config.yaml
arch: "vit"
model: "masked image model"
dataset: "aerial photos of the United States (SatlasPretrain)"
train_examples: 203450
image_size: 48
crop_scale_min: 1
horizontal_flip: true
translate: 0.06
method: "simmim"
mask_ratio: 0.75
loss: "l1"
norm: "layernorm"
norm_position: "pre"
hidden_act: "gelu_tanh"
mlp_ratio: 4
head_dim: 64
fused_qkv: true
bias: "all"
qk_norm: true
parallel_block: false
inner_norm: false
moe: "expert_choice"
num_experts: 4
moe_every: 2
expert_mlp_ratio: 0.5
experts_per_token: 1
shared_expert: false
patch_size: [8, 8]
conv_stem: true
layers: 16
width: 160
positions: "rope"
residual_init: "zero_last"
optimizer: "muon"
muon_scale: "match_rms_adamw"
learning_rate: 0.0063
momentum: 0.85
nesterov: true
orthogonalizer: "newton_schulz_5"
adamw_lr_other_params: 0.00075
max_grad_norm: 1.0
max_steps: 9400
batch_size: 64
epochs: 3.0
lr_schedule: "cosine"
final_lr_fraction: 0.01
warmup_steps: 470
weight_decay: 0.03
adamw_weight_decay_other_params: 0.01
Rows from block 7, named by matrix and row number. Rows with one number belong to one attention dimension. Each number is 128 + 32 x the weight over its row's rms, rounded and kept within 0 to 255. All counts start at 0. Numbers have three digits each.
# v: attention query, key and value (stacked) (model.blocks.7.attn.qkv.weight, 384x160, the v third), inputs 0-159
# proj: attention output (model.blocks.7.attn.proj.weight, 160x128, transposed), outputs 0-159
v.21:070142133108117073123134082125125203115064077169168098179154114102116092138157127060085094137147121130120097120138119083135122146171112156133098193168157085125114154123112153089167089196138147117162156110127141140114129132131167127122108153154126077191121143089169154123085122119158054132100080136128145148126129127149119112137108144094136183162049184147149148150123160156137113149107105095117069184166158083140070076178124143162152104124104173169201067161092114112113097164130185
proj.21:150183109153107140113103164083156114124162124067060150098146125191081117156085113143150161152099145127182155170213174164120140152131206078117122088125078101160139101126151159150119095144160128087089113167141094085148095180155153115119154093162144161126182190122099142141113130147081093173111158111133144099151111107122096146115146169127087091128163104121091076073175074114182160085140141166164154080121126122140136113158129131061147109125165106169116138089060172099145119066151129
v.22:133122074146145102130130180108170087156187157095138157131116124197123178121125110109185136077100138070163168123111135154147166142080140089116136081142131129169109115139119124165115089140069113131129155171098098106101168082093156156155093115078138166129146113130164140132143084108090135120174147144202146183140059163118208154115123127132145144098209068111123148089079119130096164105119141140120146164074122159115153143181153110165087116156124118157026174132133121099061117151094089
proj.22:116102157136081153097126082157025156096078087133078097191166134072197130152118150100136156162118121109097093131112111139087146147149083161203145152171152107136169130109157111117131166092153139134137113124124137159129152144087071134128159136147108122081060152108123100174114160103164202086144083096085129140128148151129075084070174057069126115142113148163150094161114171149115106101119137145153075141152147117143082147104137131135145184131146101123181096125177092192149128160098090
v.23:130142119120136118077122162088117153140116141178151145166089134112187057129138097165046154071112104139132120143109115160117125092109118164127158195166142110159111108167131093120164127129133105140112135075140101115128139153122164085114156129109150095115119178102177076156167121127124146091141054095102138097142119166152105128180141063191157106135099155128111067130173125144042075180076143088095136131132092169136146115060187145135176182157127135136104107060109131183196142177116143
proj.23:168157115128128101153132182137167084139151116074120136089107185132089170129100139122083180168209155132098151069138132119126068110137130132131100118095148194051119066148101107198098106111167148196144101174168098149086051122135108117130099125176081135132165110175107114133173136177080110123109140156116100158109189142114123130119167139120098169076098132184144102152172103140125158094117092140124100116123180143133173112193095098123145097120161131137142154166114066102078074137139118
v.24:103099118107110109122120127160161132087106127114161153126105121120160102141186153143133133136164122143127109117116118158094077164135121127186084187160149113059095113138131162086151128137121151121125144118163103163038076116138075171122178140135100057161144159128155198129126184167165103111080159098057142166091118118120140136159083106128154176157094110086177093175192129056130081112146169127137079170165161061137121143083128134085203117096145099122129163107079163145138096147116183
proj.24:134147143086148143151180116039159084149165161111133134087145110164110127156052105097135103156072122131115131156191152150106135128095133079097072100106089093137088087118137187159110128145139157134131130129165118103177159165174150096117104083183083188144189162101116167072118155141069081119082182158194116126139150099172094088106127212084099106158119135134114122129122111155155165179079104132117172081144128091145102107141099111151149076133169117118132112132171082104102159131170146
v.25:096124106110114127173123085084161150093150165097094115129165122128128108144085188085123080125159160130066139134187108108158137194153102094143093109109126087161062141117163154096172140108130063155154149085111140074171156152120195060118182204120166082123138088122134116130152130102126104110091113110140157125128121083184153104108160125152132140137080162099110082175136121120088109143125107097156148156169161133095139152115161036167101083163210124141115087191124142107126083100152159
proj.25:198090087078095123094111224103090093114115110146164122111134132105125173170128104144110131191118102131157150146164131124117163108123131140180144082120155122155154101119171082132058075087140113110182151164177134170121159097180069165139120187118157136093153145116155130123079095161110157159139124153151148151110097106101102138125083164103162120164127097142151128115119116128173110168122147192130147058117100091086112146141125184040109111107120115116174135043087086168144153183084107
v.26:100104155126128119167077172123105106133116124155149108111137106124103147097200165098151128208148165116098129115201086069147115126164109099115099128094099102132122195128102104057091107143205160097143187095145173119176079123121135123162105157178145136141065125147100161134127140111132084153107082120065107121140110142188135064151167119068156130164084126107157134152134089142211085137159194097176096151116085136128111127152164106090192156135096138189131111152120167146134133119149151
proj.26:163115120108067183120120097097109105141142106112143140140115075153090070128128097133107114088151107119107084145126148133076153093122144106163143114120139107141118163143186139127173137135113105108148140119150148151130146209173118120092203097172164153161255193131148124143103089123132154127116146203161116116108138105084091159144050127119104109147094117126132186113107087116140178146120078176104181051146154144084115126115101191106142080134129112115051158095127149100145075115156155
v.27:103101191132155175071143129147102124156066106146141124103117153112081152143129105078105105087102113125119108089093101134118051133174112135115106181144163138098112135106108114131135210187137182069150109142091116186183099128108113085107102177128137159165191134096138118163074153148176100092136100149074138100104151126148061109116159163143136188130064118163104112061117112172167128152152133117167101137114113148110079147161079113164175107134179117126148079060155123176161146130178141
proj.27:081167103115149121179105164097190083112186201151121168120095086176126093077133114096101152143129193141135131137174094185169161136126168099128133109114103112115145132186130138126137161172152098132047163095120141139177071134116148137100114116146127109192090138161130167097163103138124085206100088110120146136159108096125171121190123163132052118166141178096054135124114093109130116087121091134101102085143137122166159104147105093087133140126128216134079134154067165133111119106128125
v.28:123080128162153101126131122088149110157153134098141204129166087173099131164044118147161137108118157109141130102132173114095136069078111143150145047091140187160122123089163142182098125184076156170125096142100145117106141104102165142111160123074162185107121112135117136137137102134102157083143176131176100165153153128052158156096130147078123125098213111152091157106134149188106115105127085141146132148141141170107161152101088121199044112129106121125153128127202121092138190121135095
proj.28:132125119151095133083112101186079190106045119194129083140131125099185149085143129165195104097154104144173175160128131179178144143124096159100117198176126107119122117132094092092156138110142110123131094108095104138130144130090110153142096163098124124132097123089110128152135139098176099094165064029066145144086126154162188124106095102177151185151117137121150131143098143127109152140118176065189081162073089107164098106156142137079136168173114148110148089146099152167124129154098110
v.29:094097123041162143116147118119156093119122105121155126176151077132119103137094142115115130104123152127137195187146182078146069130132171133126098161171081124121131138099177152104137116146149185096145112122093133216138116153127103179106054119180116150124079121104099163126146144093110155155089113080085140044084131110109112170073172157121126162153097148151140164079069123132155153136165160163130169122176118090121165092119104099074142156118101099114144108104204126187155144085101074
proj.29:088141140167142156126098099095047116100156160165097140136128167170062124147150071105156150074195152137151077094120134164139105133151196115085197083073131080161083152093117112109158159217110111159108143086147142091151097088144137144127128114130138114126125118139138166168142098113177084109166119159104134143121113114098106103195087132122125123132195130105059190110167152195135140202134129154151108097104134111122092107166131049123130091150119128125093110135106160127165095115133186
v.30:140168141046158177095117151136130101100145138136097105157136142145144144107111123123107167088093100137179166164135161156148176102135147178099090148126122136132118067143110133161154123151127114098165107164097091146164144209162103141081139081137059164119097129149122126098110059137053164176141159151119135103135177126181091112123166102160131090152106162190138073068175143106108185145086066150118148136091099084166118105146136158105084105137106126075167088147162216167142131124089095
proj.30:072055113134186100152109069157141096148162130148141145176106140150081141127121152107171161116125138114145092092085058097172072152180104094078181106075155131134123148126134106177131149159111129157121159119101130084098141060117131086163115160096149132120125139126177067120167136129152145123105080160137092115132147150131160161151171202065157162135113119134094126126093132146149132127140190123136119170146154159078135149090043121153137120129127113163047170172145118050156144070180147
v.31:145130155164109156151148119172109130049165077092094120117126123100145137124108104150069099159090165145147125115175121081133085189178147138117108107100092118150136095120110149093141135117159140136113122185100121131168142170147110060151167088162113221105141101146148145126071114158169132113180116140152139097103096098106046102133111121120140223126074146135107088117128081151173169186116142170092165134164190084082104132127121125167125107163134111095157097155117201148057160133148088
proj.31:133072133097149106138088143108139140157154206103150098144174137162091089121147147071106139085121142056158137124124146087132153114184164088140207143154154125160124178123140114085119140153140083117133153128055136083098125092171188188087110201092146070058109109116077125119128130136105153164114154162137136130176085095099202171119183156141132069133140159131110177089118162090147156108143120106150121146107145133072137141127127195087077110119125103131123165099122145071154086175125133
v.32:119131161108180118182118162125114090166068113118129123121121139089062116187132167111169131112156127160134113157080148111116114040175081180119072163111096153054076167112166138112122109223166107072110116117158187138156129164100145111142138214142126126143059095070148104132108157151118149114082152121113162127083177178115141154144088152137129120141125123101138132107129163123118110120149104147166121148137100137157101178015093156094138139115150096116131150161111124166115121076107154
proj.32:090164125101052137081151129121180062087172120177141194067104121204165147152096102170117106114120124078145113124185135189118111139109088170125112132144092100123101066113154093164137150130134197167165173127106103116175116165122150111159138085166073186154156174131111132102081133099124098146123123089141079129086115126136140096149101127142141144191110123143156100100119130150146137131100143157060146052174130119151119144192106099135146128107168173121115066058138118170150141079125144
v.33:119147157131080106135105146093109174164112169094108204136140165161129116138170087148117128124156111091099103110152104134131157126131066102060135095121153151138122156097073084123133176102141058103093163140140110037165133050089132116192092092115169072074128190131102100064130151175149063137153104108121136146177155177138122094120179110117160113125140091125110116135200101144115158119152137086142105096088148150139154124141136092178160178143095131159161159155100082081155157169112158
proj.33:181122127113095106141120145148132135155104102074166123109201107055120126116147176159085180136129122122071118089078145124077186101100112111172065126190136180068149100201133154138116117126113125139137122175142075154101101181094148137088129130142155112171204155143157121154126095103123175131091115131117123097119184163124115167138110130144089129116115189175142122162075089126102131111133110113116071164159077157088163145043123154152057146155138104132137161136185168111081129103127084
v.34:120102129110114100114149111067119121161182111167176120156128097116156106114158114092160115151179134110143197117143134085088160199085174138114088118120137150105175175128140111103168154138145161144171074125159100114114158088132127174114115134105079113143161145056107174182139191181132149179092179098084054155157110137149156144110110138113116042164066166146144127137117179109100151160146096121106118194098118149182115164104179098132139047080123096110103088131138103095105097115137141
proj.34:163127142171139180098125160138097078099086144140120127128150166160073069159098159109095082148090151194119117157103114107132101118120156086133158117087083117197151162157141156168116139102109114122090163098109189107155175190163114106132131168130173144134144084157169055089150056102102116074186150039131154105051129140092104118151102133121114111139085066076131095167136147138129125136151147150103132150183153161144105106126150097120099133182123095111091168111135117160159208119146144
v.35:125124173087140123128140138158144109082072116148074140155117152165179157031161150151099176089134143145104062119094094186088097092177111120134154161120149113133183095173138068164119174126180183115142061131101131173152110107139092114135056108116119157138164147129143096149147080054150152155133130160139122179143158091132151128088150141114087103144110149160122148137085140148145114191119158115107096101126073164134144114186079163091149143131101131103128113097146055163101122171134047
proj.35:038149133174162124131155108156108108170166151140122144168082142113127108126108040138128145124183154154127152136083105111129121171138169152168147138099081131096116108127086171147197126166131084124103154097112154166088097126062105126130131081128122062173092099173112165107158166153116104150091112086194122099123136157140098117200148099135142107115141150077125163138151068158092070074129077117181122098109128116147192146151105074136144107100123186164122106181133170113146058094143149
v.36:094093139090172176118170078130143121103151164151111113157130135154122156118116097113084134083081124106109097125142115145219124123103099115133111130139198144171171141093076131147125177083135093099143238101119105128144141138153150171131114127117118124140098119124198114112156060104128090152162146176135125086142113155185122104135178113141155131130154130130098084077147058118132108132120121176168143041080141183114148131157107116062133138123081103082112143056128139132178187183107076
proj.36:112118130155113116138095129111089149087088098122147116105124112078152152118128127104116187152157169186127095095084131070140115151187123115136141146095155157082103091176139103152173136181102062151112055170170096156124098048033113173124149116154172086106142134133116129179184123144136172129104089121091181148142157141127102173102125155105099148145118180122088142104134131120132138176126080124089196140126120143106161191039116154148152117174113139139132166160136174056140072118139123
v.37:152117171119097174093137147164179118119113106120108145103097162155089113128156119195177160095145104117133180184158164151143086145108161120130120114070068095112079122191116086211079130148100100130108080154180113174086135124142077109125143118134098152149152164146101159118105177112158142138105121156120122101094123099098023126145081121164150124120155100141170112086145097118162168109132169194098135126191139068153110129143096092083163126152176137085128136064085104163145153141069097
proj.37:084052098104179079167147119115147138168171181098113102140170107136123156119103088071122131072105130069115109117118101099091137131137119062080127176177174149122158175072108147098105173155150171126095138073105109099099142063158157129138060127094167128182091102093178151042143159136149102116142170183123127105162152115131148080139126152200120111144130168134137168204106116118152145190109126146126115167102143135132128165114110077165070119146132122122121096169141131121143137099189150
v.38:133116121087159168134180085143103173118111117120182102197130159133155084100137108126113192100148099156166100111128095142076117091125136142172109193124130126076069146118112143151120154110123193153163112099126130161101081130159082151098142101121086082170140151102138165122103113144136159111130132158142154150085135100129094119072120126106076151208126166152113092130182121127131170156107098169162122128127117131114062062182124137194094149091072182088193083148177129127196119151056144
proj.38:091109115158170080183088123100156123141138085141109132090169116112077141120128119082124162113128158165148173124138165088174134159114192070054142077128107127160133106127068095127149125187135134115095106148112053100137161106113182120134093130079184134095147126096143174118125158172135088133072150093144120135139132119113134140180183184175176120079149133107086085114113074128149149151114176111138147159113110163137167124122109105108160131157158103183099187178080153046089149091194134
v.39:116154164140085120071091159092126162135058129123110174110140140111109183190074110164147078168129106127127174100105135144107116140111127145118160146143134153136111106160144145132181142157115120126081066225134064123098065102102129156111121138157129135140154117125162134082207169149172063150107106108097091099108196121072101111098187145168171108118141066164157126114159217169081139098111139116124078100141120120122159102133103124164126147123136154124111136120183107067089125172178149
proj.39:155140116111129156166171121145156148158172150150134095093150134151132097090164084124129107145101087098119147158186098167100188149123134089110049125068124168087119156106149169108120148095087179106108173102135181158108120113106177073147112083140116127160076138159124179127120092093137098139117173133110201151120136117175125134147100119075069180147145170105139117159117121123166102126148146110190062123098092110114144059108122085096107117178073118120153099169081126239144176107139124
v.40:130124140141069093104136133117111143128160120118147168130158098171098133103128165123087057164162169147101147077139097150116129167114119073097103094125111148187123222130055116130140118118122111174118119098110114127185108101151148096168186138065183101107129101150113101093072152179204111111143155115157142094179136135098134135146155104093114102158165097092079094125124129110192068149131097143184136123149159097120195164177142048108129085124121081126215110133145106137114133137174130
proj.40:126072117114137090098130168159097159110072135125126139115142087116083126118160165091162175107134081123136121118108130118101193080120124142193142170152118107090158059159158127128157104083114057128134062139118146147115153145119109183067109184112140120135114136149148191144168073119066140135176090134149172170094166111150164119112055185185147134139121149160161191092110078102073147171117116116105135105136130125121093160112106222068067146167115090124140158146137157136166156134126129
v.41:145159127155117109153127088088174153146148116110122081066172196073098170091149129103185129169126148101170126121133127102119131148154121109146133115148126157110087122164090162183122118088108139113125100114125095157107143106161182115183153177128093092137158046075082158090152141158120139094131133239138176142108148148122117092109094124141119186153195152203114114176116087102147203111088070162145115159089104111095101127211090082114147093156130134110116163134109093120132100129146143
proj.41:086100160131118128170098151121118160099146100131068125155096076147176145148106116128059125129133107136109113164116090127131177160099130083156139150154109125166158100130134108082121159142218113079059105160161090132126160190093103188155167100058160185109096203151120157125123152132104115216122108093114106166163088067137106111116199122113151105175115138102144144141093109098110115137157141082151075105173148156140118160041175143110081147108096140170137115143092127143106146096167146
v.42:076077120137130115161156092157138090136106132190135199194172140102144091094139135096112065080113071123118071108160159149152130133138135131129130106142129101155137114100081120153115178136143098090122139088143143159112159140093216062119114175083097133110156177101126110116088167150116158139150140209136183110174186139151099144140074129087150131121071165107116114119136150175159149186147104125108104114103105185130101139192087119123117110145182136077161119092075081137187095098132083
proj.42:095177130081147126129094177134141127119120122080080186111061129151138199147141191126089168148166177146105151125098162140152151150135166086119100146127123144134139117183126138156099100132153139168106094109104124123144053139106069139150138133122159075175090112146142075140166092140141132129122076067086097089120094108170082112174126195225144133136148126121103121105141051129140091112132129115115147127176160101111105144114197142089091135138072197172116099078091195105142102127096132
v.43:133128118109159088093088090073183126160167124073117144151223096126169098095056079150185180103148135118155117098141111150086150101112093145105186148151112129163107087127107162152139082166076115183165136141096100090108140119106132150123127134094110133114125136164102169108171119072105108084130072054119148134130159102071146208149188173129165153111202088108092085134137103144093120139125098105144111151105080107088101144144136162177077110159145111169143142114104111084130111149157167
proj.43:136182139156157120135144114225036178141081076148105121158147180115151189151112147163150092108113137116117135123137144151187138141102119091117094127165160114127080130151138095131094156079152125094115132151141062123122161119174162164161090133144096131120140110104130103197109148143169117149103098118081112144113163144112104054097112096046120136130141138164113150103120147112137121058135227150161066149071120124182118090076112099088129179160110118092112153122159133170104170137117077
v.44:136099159148159111123106096110158076083165152126139078080104124114164151131151102119187156135124157137168164090172143110133160128147133171149154099105145143140118102092128120118135066092143131113165110095102187133069214047128133087122109111140097077125122166118103186132147103151052107143128148209107114179165122146162194077108115158070090171136135144152168145178151113117067146112130098103098157171102127105105140047155137091127171102163077130127107139190169111101158122117077128
proj.44:127088166151123144124132078115119153136122077141143095151154121164100136167099143162079106100115088145133135225078129122121124169149140101111149119114134117174174176121098147132126151135173131100141161131202099076170134221112107163153202139058162154109156149090079070132104135126194141056153129096128105092130134160034075156095152112080155105138107033107091149156138138118159134148152170123135085122164108129148103151076150137160139114139076139130110135099116128078114143119135163
v.45:106109189125155137126144134130085077094172115167131111126148090096069135153110133108148109088092137109125129166116136081152080136138150176132148108054121134152147180133137130130140068062115158110164083089103163149193137120119104156097078108159073224087093151120148147156105151168097141159148117126122161125139105137138085107103114168102147113082110115156123186081128171191171170120167106159083176161076105121188105151145104172097090112133156142085174129164129099158159188087084076
proj.45:095125117183131114142108091134125145114120132163144208155111094174115114105166176097141095056143159120155108090090141113149089121186164093091154171123128121143145189089127105161157150128140136152100151094099135070138111164103175097145148111105193103162068085117164105134101130095164159097190123109075134142156112124108152130143099107190160111200113115070089177099142185076157107139183156110094092170104177152113083118097155095143151153083149161084090124090130144102209113110143160
v.46:128097095149129113133112095102117143159098095142159122174072159138130119082201074119073145117144108133114075127191122158164111131188075114109068181119196101128157187151079135109140113137138113114199161105130157165165127127091138100087108114117111138145138148141199177144038106114137115097121110137138126125139105139172095047179144152082100191146101140132151089128160102118174080176085147110120062169147132096107106126156154075098171130143130123119170129130081120171131168119092177
proj.46:146132141096160139199111152081167138128165187042137116107175119131099148134123179086145138107119176115116112141131120122109134134182173137156115060151124147120188114152124145160134090142172055126082137158160042103129107124153077080122113106165149145126183109122127122126148146143120131145072148127115150070093133141076103151087159133126152115116062103172110118134120103114116178091112089126161139075146187122110146159149078184136153073156149137132101152152094134000151076129125116
v.47:116076126125116178095163087151103136076167118128157158129135061100135080115150155182124073155111150120130140123194180077147084162130124130120106131168095117135144128102107111106170103077133163139150080094101134158097123113142155166127163143098086152115067119137049195130167153181111169117126125100090148122103092060073093199090140128117098150101087122094156119103164172125144115123141144156078198120175182029086191135113147136141133118131162121132134128146184157146108106099153113
proj.47:113160143111146086087115142100110187151090146132127132142140125139052186131154116110171096119178091111154127138131148152149112147149170095084155171092147112111071133092126080118112153126145159170141115125178169055174155129184130136098140156104159089129105088133153146159077091115156105134201102124151117134171104088136136098176070124139183059119114131146070139096138146135111099189142130154190088104109140114137062093127135150083071147158114078111104099086130145153155113197088222
v.48:128153084104096109111096189165128107128119152150129130080088142113074177129197137138094167123093130151141140164079133186143215162151140107117077093198122110106130142110135097084150124107100135094126184158173130116082098131115081157132111138092153130109163115165119147136145119134113091184138114111063089141176070126111171073172060078160153122139095102132168069095148130107119096172163176115087103159135157124132130100123152132106172178135123149172135169162094148132109059164052169
proj.48:150078157133114149123166093117113083187143206111137118123147091092153143159126195126098165169119128116133124104131128093101123112089083123123099085076170098118149122138099197134155132125118170176134149139132121145146141166194103093087138119201141146139123146074160104080119144132111197058082148184156106138119169131171086082028125125072091158135114143141127110156136099158107140139074089168128161098169083096086141146145147154181105110083111056117151168138155081118124160120159096
v.49:078072148131122162122166145176140111077127140143193212147151114135105179136095125101071053096036148136155119100116146153112088145098108096108082095162135118164101117151128088151110162101149170095095121160144140193121111089125081121128124093140166185084129181154144116087086125159171147132136102139103088121146124180089105133139112142141105187132189113154117131071117122138147126191126167157096139131151124194178135094135088090125176152143101101083158142117164112176185104145152065
proj.49:102121136132178131142131058103086102165090169110083087117172139079130156092148111047118218099202136177123164076094101122149174099133159116126150137115144134063135109122112179122171157182152127150153093130130133128131084134102158130110156136149126088222067112117094096084157130142103141091133107130177149104128155064184131139151107159167125138139151184100087178094118098178127103135109073103145148166097124132073104144159142169167089134115083126125140121139100173084136134097113184
v.50:088109144084142109117130184173148121093158123138110158108154122117113117162078144167104113048087124138130074117135161181153120085206161144127132105080114182129105107152149142091114129079115201089127078117088161153170096088144141139149093096143149190091087136087147159112101083165108188100133159114132178130126116172133128075125079127137087122119127072111151132090141186175183119149085166196080193130109126127158178103095111123108121165140129114138113148194126106178115149076126074
proj.50:084128158128142142128156075121125103161121124119133117152124115129142185073182160045114106052149123111170140070108136092162149123218088167130126164148121104137091158110157087170129108133137100189130126090117145061099124166116125132096162156127163096165084156123131126160139116096148166133159098142140078104137119098135070132200114144165175175169105157110097191082114122145111132154156154078163058120179138109080101080153146094169153117096145118103149071070171137112166084162130160
v.51:145092139168141102165133133119126110119174165142092131144186137181147080114096163150140166116093133117120153095193191155087191097085126131129137072089108175157164063141138130205052161144111149162184140133102111121153150110070157100127124111100157199120092139105105134131081119129088150157136134130233095140113097099101153140113138108112069098159190142129141143085112105116179138152136123139141151122112143129087140148124069103159088111135098164149054102107098107086066159073146142
proj.51:136098159135096165058098108144110182132104112140133071169079133102145141118178070146139119116145141151151128167071130127145100167145053186105177175242127103194134175091130096041167093110150106118077092114091152143077143120150118141126095170096125095126106110156173105106140105129156160107172095068097122090091109139110119157124107140136177168109093152129127116186083114124066136130165137071187142143119145133164163145144153158095104162121096098121164132127159120146164105169143113
v.52:127083148188101132125141129099117103130190128127058188100137074099139135144099144154203127203135154120066168115137175075131117142081118120130164099076120159132166089119175139169102084114150176160165081168175148142162124141113121125083097083141124232150136163123173138118161131135098116158105128147095067103105114095101090129162091183107097121074120116162116155090105124172169145122097113177061123111199137130165091168121107112117123109126150138096125119133146125102091163056137114
proj.52:149131108114164188192134105139149180136097177154147092155107147157143124078184112139124080071108120133133090146109071141163116097177157125093120171138139146170125197101147113085119153134108105095079158042089157090123147131189165113152096135103185117157111058110133107089110126065151161073166170148103129115111097145092150116112115109185145139159101078092143144190085164104138121142169139096163168173067142098140152105118149149122108086135055121117086124125095123143208161116135123
v.53:143145142130130117115105167187112170110056083169151149050085096171114119147178120189130128118102140136175081127095082144097057114192113152176125153105110185123105196134086119096155105114125175101098105109084158080090077104138101109191103164134176106156132149110113130198094122151142124119139149129106130112105112122118146093112098112120148129112061085136176102202152190164143080154157180126152120111153120145093164158143149136123166079127088101100126131174075097153065112134147133
proj.53:114139128142095088111143159089135071156169172130128133142115090164132094120107089099156078101160123097147205128174153122070163145087124127149088193157108118080125074155098164184134097137129103139140175085171171094128132167062108145072182092125129153121166174155064171085116133154116074146123122133178125119128156161180146173126119128128099112152102161102110185098164058098106107086083087117123127102174142097146140094195122088123168118106178134103120086100183138130150119196140142
v.54:079137182131119130100173142148126178116055105115091155166089169169059135146074183189077115081163145146096129143120122123138066090100140129082112112089134107115131117204162071179081169142120165074105044171106116138158085147129154112134120110154132185141145116110092106122114141131171147133090121134118151135107149082142087108057115142170167064118118131123166128108107203183144137088119129153138143135140119127169158084117105117188090155140128179159154118135198104146142157130139090
proj.54:080101078109129110095106120165114102139161127160162171113150120105135136082156031132159138115179135108126170088138158141071151137167145154109071123125112126125111142101140095112115108111144147113125167116115181146119138089100159126126102088122126088198054193212138192109141109104105072131146132150162160137171107101139147143251090159167117142144148182083100129124139089125170097150154125145194100077127145135127125124152099096105122119116125134116122025118087174152106104104143158
v.55:121128145105113129133139115145069141115054068135179194174115136158109095146102067072095054160152106150173163153156091145142063157179176162168117164132087098118134190109083104107137170138113126126102139105085142161114150189127159060151103168143112120089159154155100142142083157109197118097159119112121147092134168106133076136094141162082165096110130102092079123094120156192150133138161103115157135164111109128107154117174114123180078089132129056094191115151139106173132147116141110
proj.55:129119107110129089097091190176114129096153130125093179111159121173074083174136154076177153128137143031139166162130165144081137128107166102109118080102148132152108151132134157148108087136094099148172126118116126123137074102105102150105172119107169108096108143123092172183137065169134096164135145127100217147148099111137155131186099176220151135143173141118086164064121079119163139117123148135118090136095146120095060126122118137079162175156136170112056112105103171136142163151083112
v.56:102118122075134068137134095119142146071117106143079067137211141140131165087163095060148132123143092088112178168210130140138122150110167150178115110126118089133078112128100165157121152136078081156173175108144150149091200157107172166096162142111129092116147104137157175118194127091110144086149180156172070160149138088158123079066116106135114143120137157176151150129163070156149127133054038139108116179114113155108104104162112132150078096133139116144147122121091149108151142139140120
proj.56:145132107156128159107117161158099161126116115095120130210094140117193098133035110129110110184086150147213070176089115137101123166136120061129142139138167165178140168115104140105093102107167111086133094163132109123099127095125101158141131193066178160116121139043135088141107132214121161168107079097108186113132081167153081115081165203118139131135096125109148112176084143118137188137141147119144116154087090097080102139111124139094130125090156136148132128152092129090108154137142133
v.57:181119069190082086116148129097171141190081070208131112162131099149189144094196162091129164124136082123108121177128140169098129136074099147109145114171107114149132124105157188134144110145068109136123108121150140127081155110101158150111109164083097072135159100070161126119153162119108180127134130150165181123127144168127130209181110125113184150102113121130127118115138152102137146097081139064141068191080103112108100119126141134155133165100081142118116138045103147064146091127105120
proj.57:116180158128120171134147140169125130062207093094068181120055146148145130178099144193134150208178139106118119127132174157130134157147167121104086134141158129120156099129073114173153105085169181123128133123124104124152100161116118145141138109185076107116125146154107091142111146113078106098117114111109069126103100130154115083064190097087099114142126148150161065147154116164078138163144142149093106096161177164147070144158141048126102139109163113159151089139120107201087079153118161
v.58:155094156164140083184113135134129097068168162131134123113116155155139083134136198167135104075128175094152142139143204073090126134123168114082127079120087167112159054117170140143102117146166154120105109141128127080125146057126135091137125108140075166084072169073091156152102154169092153118176112139164163182110071140117165155088096129089121177148161141135161119128113131118114173101156125121143181193128120045148159156076134125122169127138066142161105110184118129141091141105091081
proj.58:101127176140072153088124081096095129152123111144124133193141099132119110166129129166167159142136070136127156159098143124094109155145098158119169160156077075190063177105105121072147166108183142152151118135097132093139117222130132169116124142098119124142169182154106110112097137071126103080180127081160008097144135129078127156171147095131144090139116133158121166125128152149120108177154143108159082082150153166161095129171138122141071117122123070097144096092176101119166072154140149
v.59:098089155082117196098174118151151114101105129117130100155070152146111171185137146141109116169139116153137144113157128148133071108126155141177113144122155115108135134177155156079093210164133139103143111148110138214099083143135084157088113150156082166114171140163143157137094176117187150117056187081114100117104165093060059086166163183156119095114139114122131153088153121103154132096127156171118106100179147163116104144084109090104152114098167117060070180089133155177104134134139116
proj.59:094131121124177133149132110127175149133185170139142125104156138118113091086133058034133094144078191121154123200162088133167150134139105146084120089097082149121137148087112124083149152166090131141154151058146160143141132065143178080162109111163100109138057076111123174064158105179122075158180140167146197116123096054154165136156092134152118126159125176073125128155117130159149140165094085117153134137106087090122157134135092123137195091162124171100109103132140097102132149112127146
v.60:145127157125136126139132167140156035133107136152163099093167168104135164076134132091149167118110131116138150161126133105073158080099125176119205083146057029149111098153145128175077129178132108152086142140155123137088128123186098108129113140112092099119082152128116141162137104057128149102160087138166097139120173167151071118165158145150152106127150181153111158106117080122085113130110086079137120155040062159141078122122149201142142093149140106155133125102120156123194112166127088
proj.60:125155111168149117104137130194086129132168071129070164161075114151138118136079097153090180198141084136120122160109137128139081171089106073144141175096135122092089155145058094130180162082206188057158129138081097158141108140118142157151168155121069114174163109137109052118137182119127115128156088114130079147183138107107123103128159106117113126112120146147153132150135176114122172096124136198055140134121164134158138175140135105165168162114132148085103159088109126121071068119122119
v.61:064099126107183096119068164086132091148193176110088185140202052146114160125087124108193151081120139099085097096155131118142120116118081074121173165139147133133096098105115127148076108125142111142126165081112144121155109141062153179119136124107178095155077194137174140135199148109079123092125136099124142162114153133149190182068172103125090156153135094072187146167176133133161082149104130137151125122136163170108124140168149102101133167126159115125079142119113125098129104169166119
proj.61:155171116109115164179157083109040173114097094140124113185107157106227179118136073116103102122140152195117057092105158182114142118114123111164090157196140164114053118151174083159105148126116150150106083124187107151099101183124095117117086128150131121139137111171113117144079157116183151128082055156144107098094125151115033110139087129123162134141078120173131117157115122173117102161148118140128158082123098086147153125090137129111176098122164150141159132130140128150172141115097152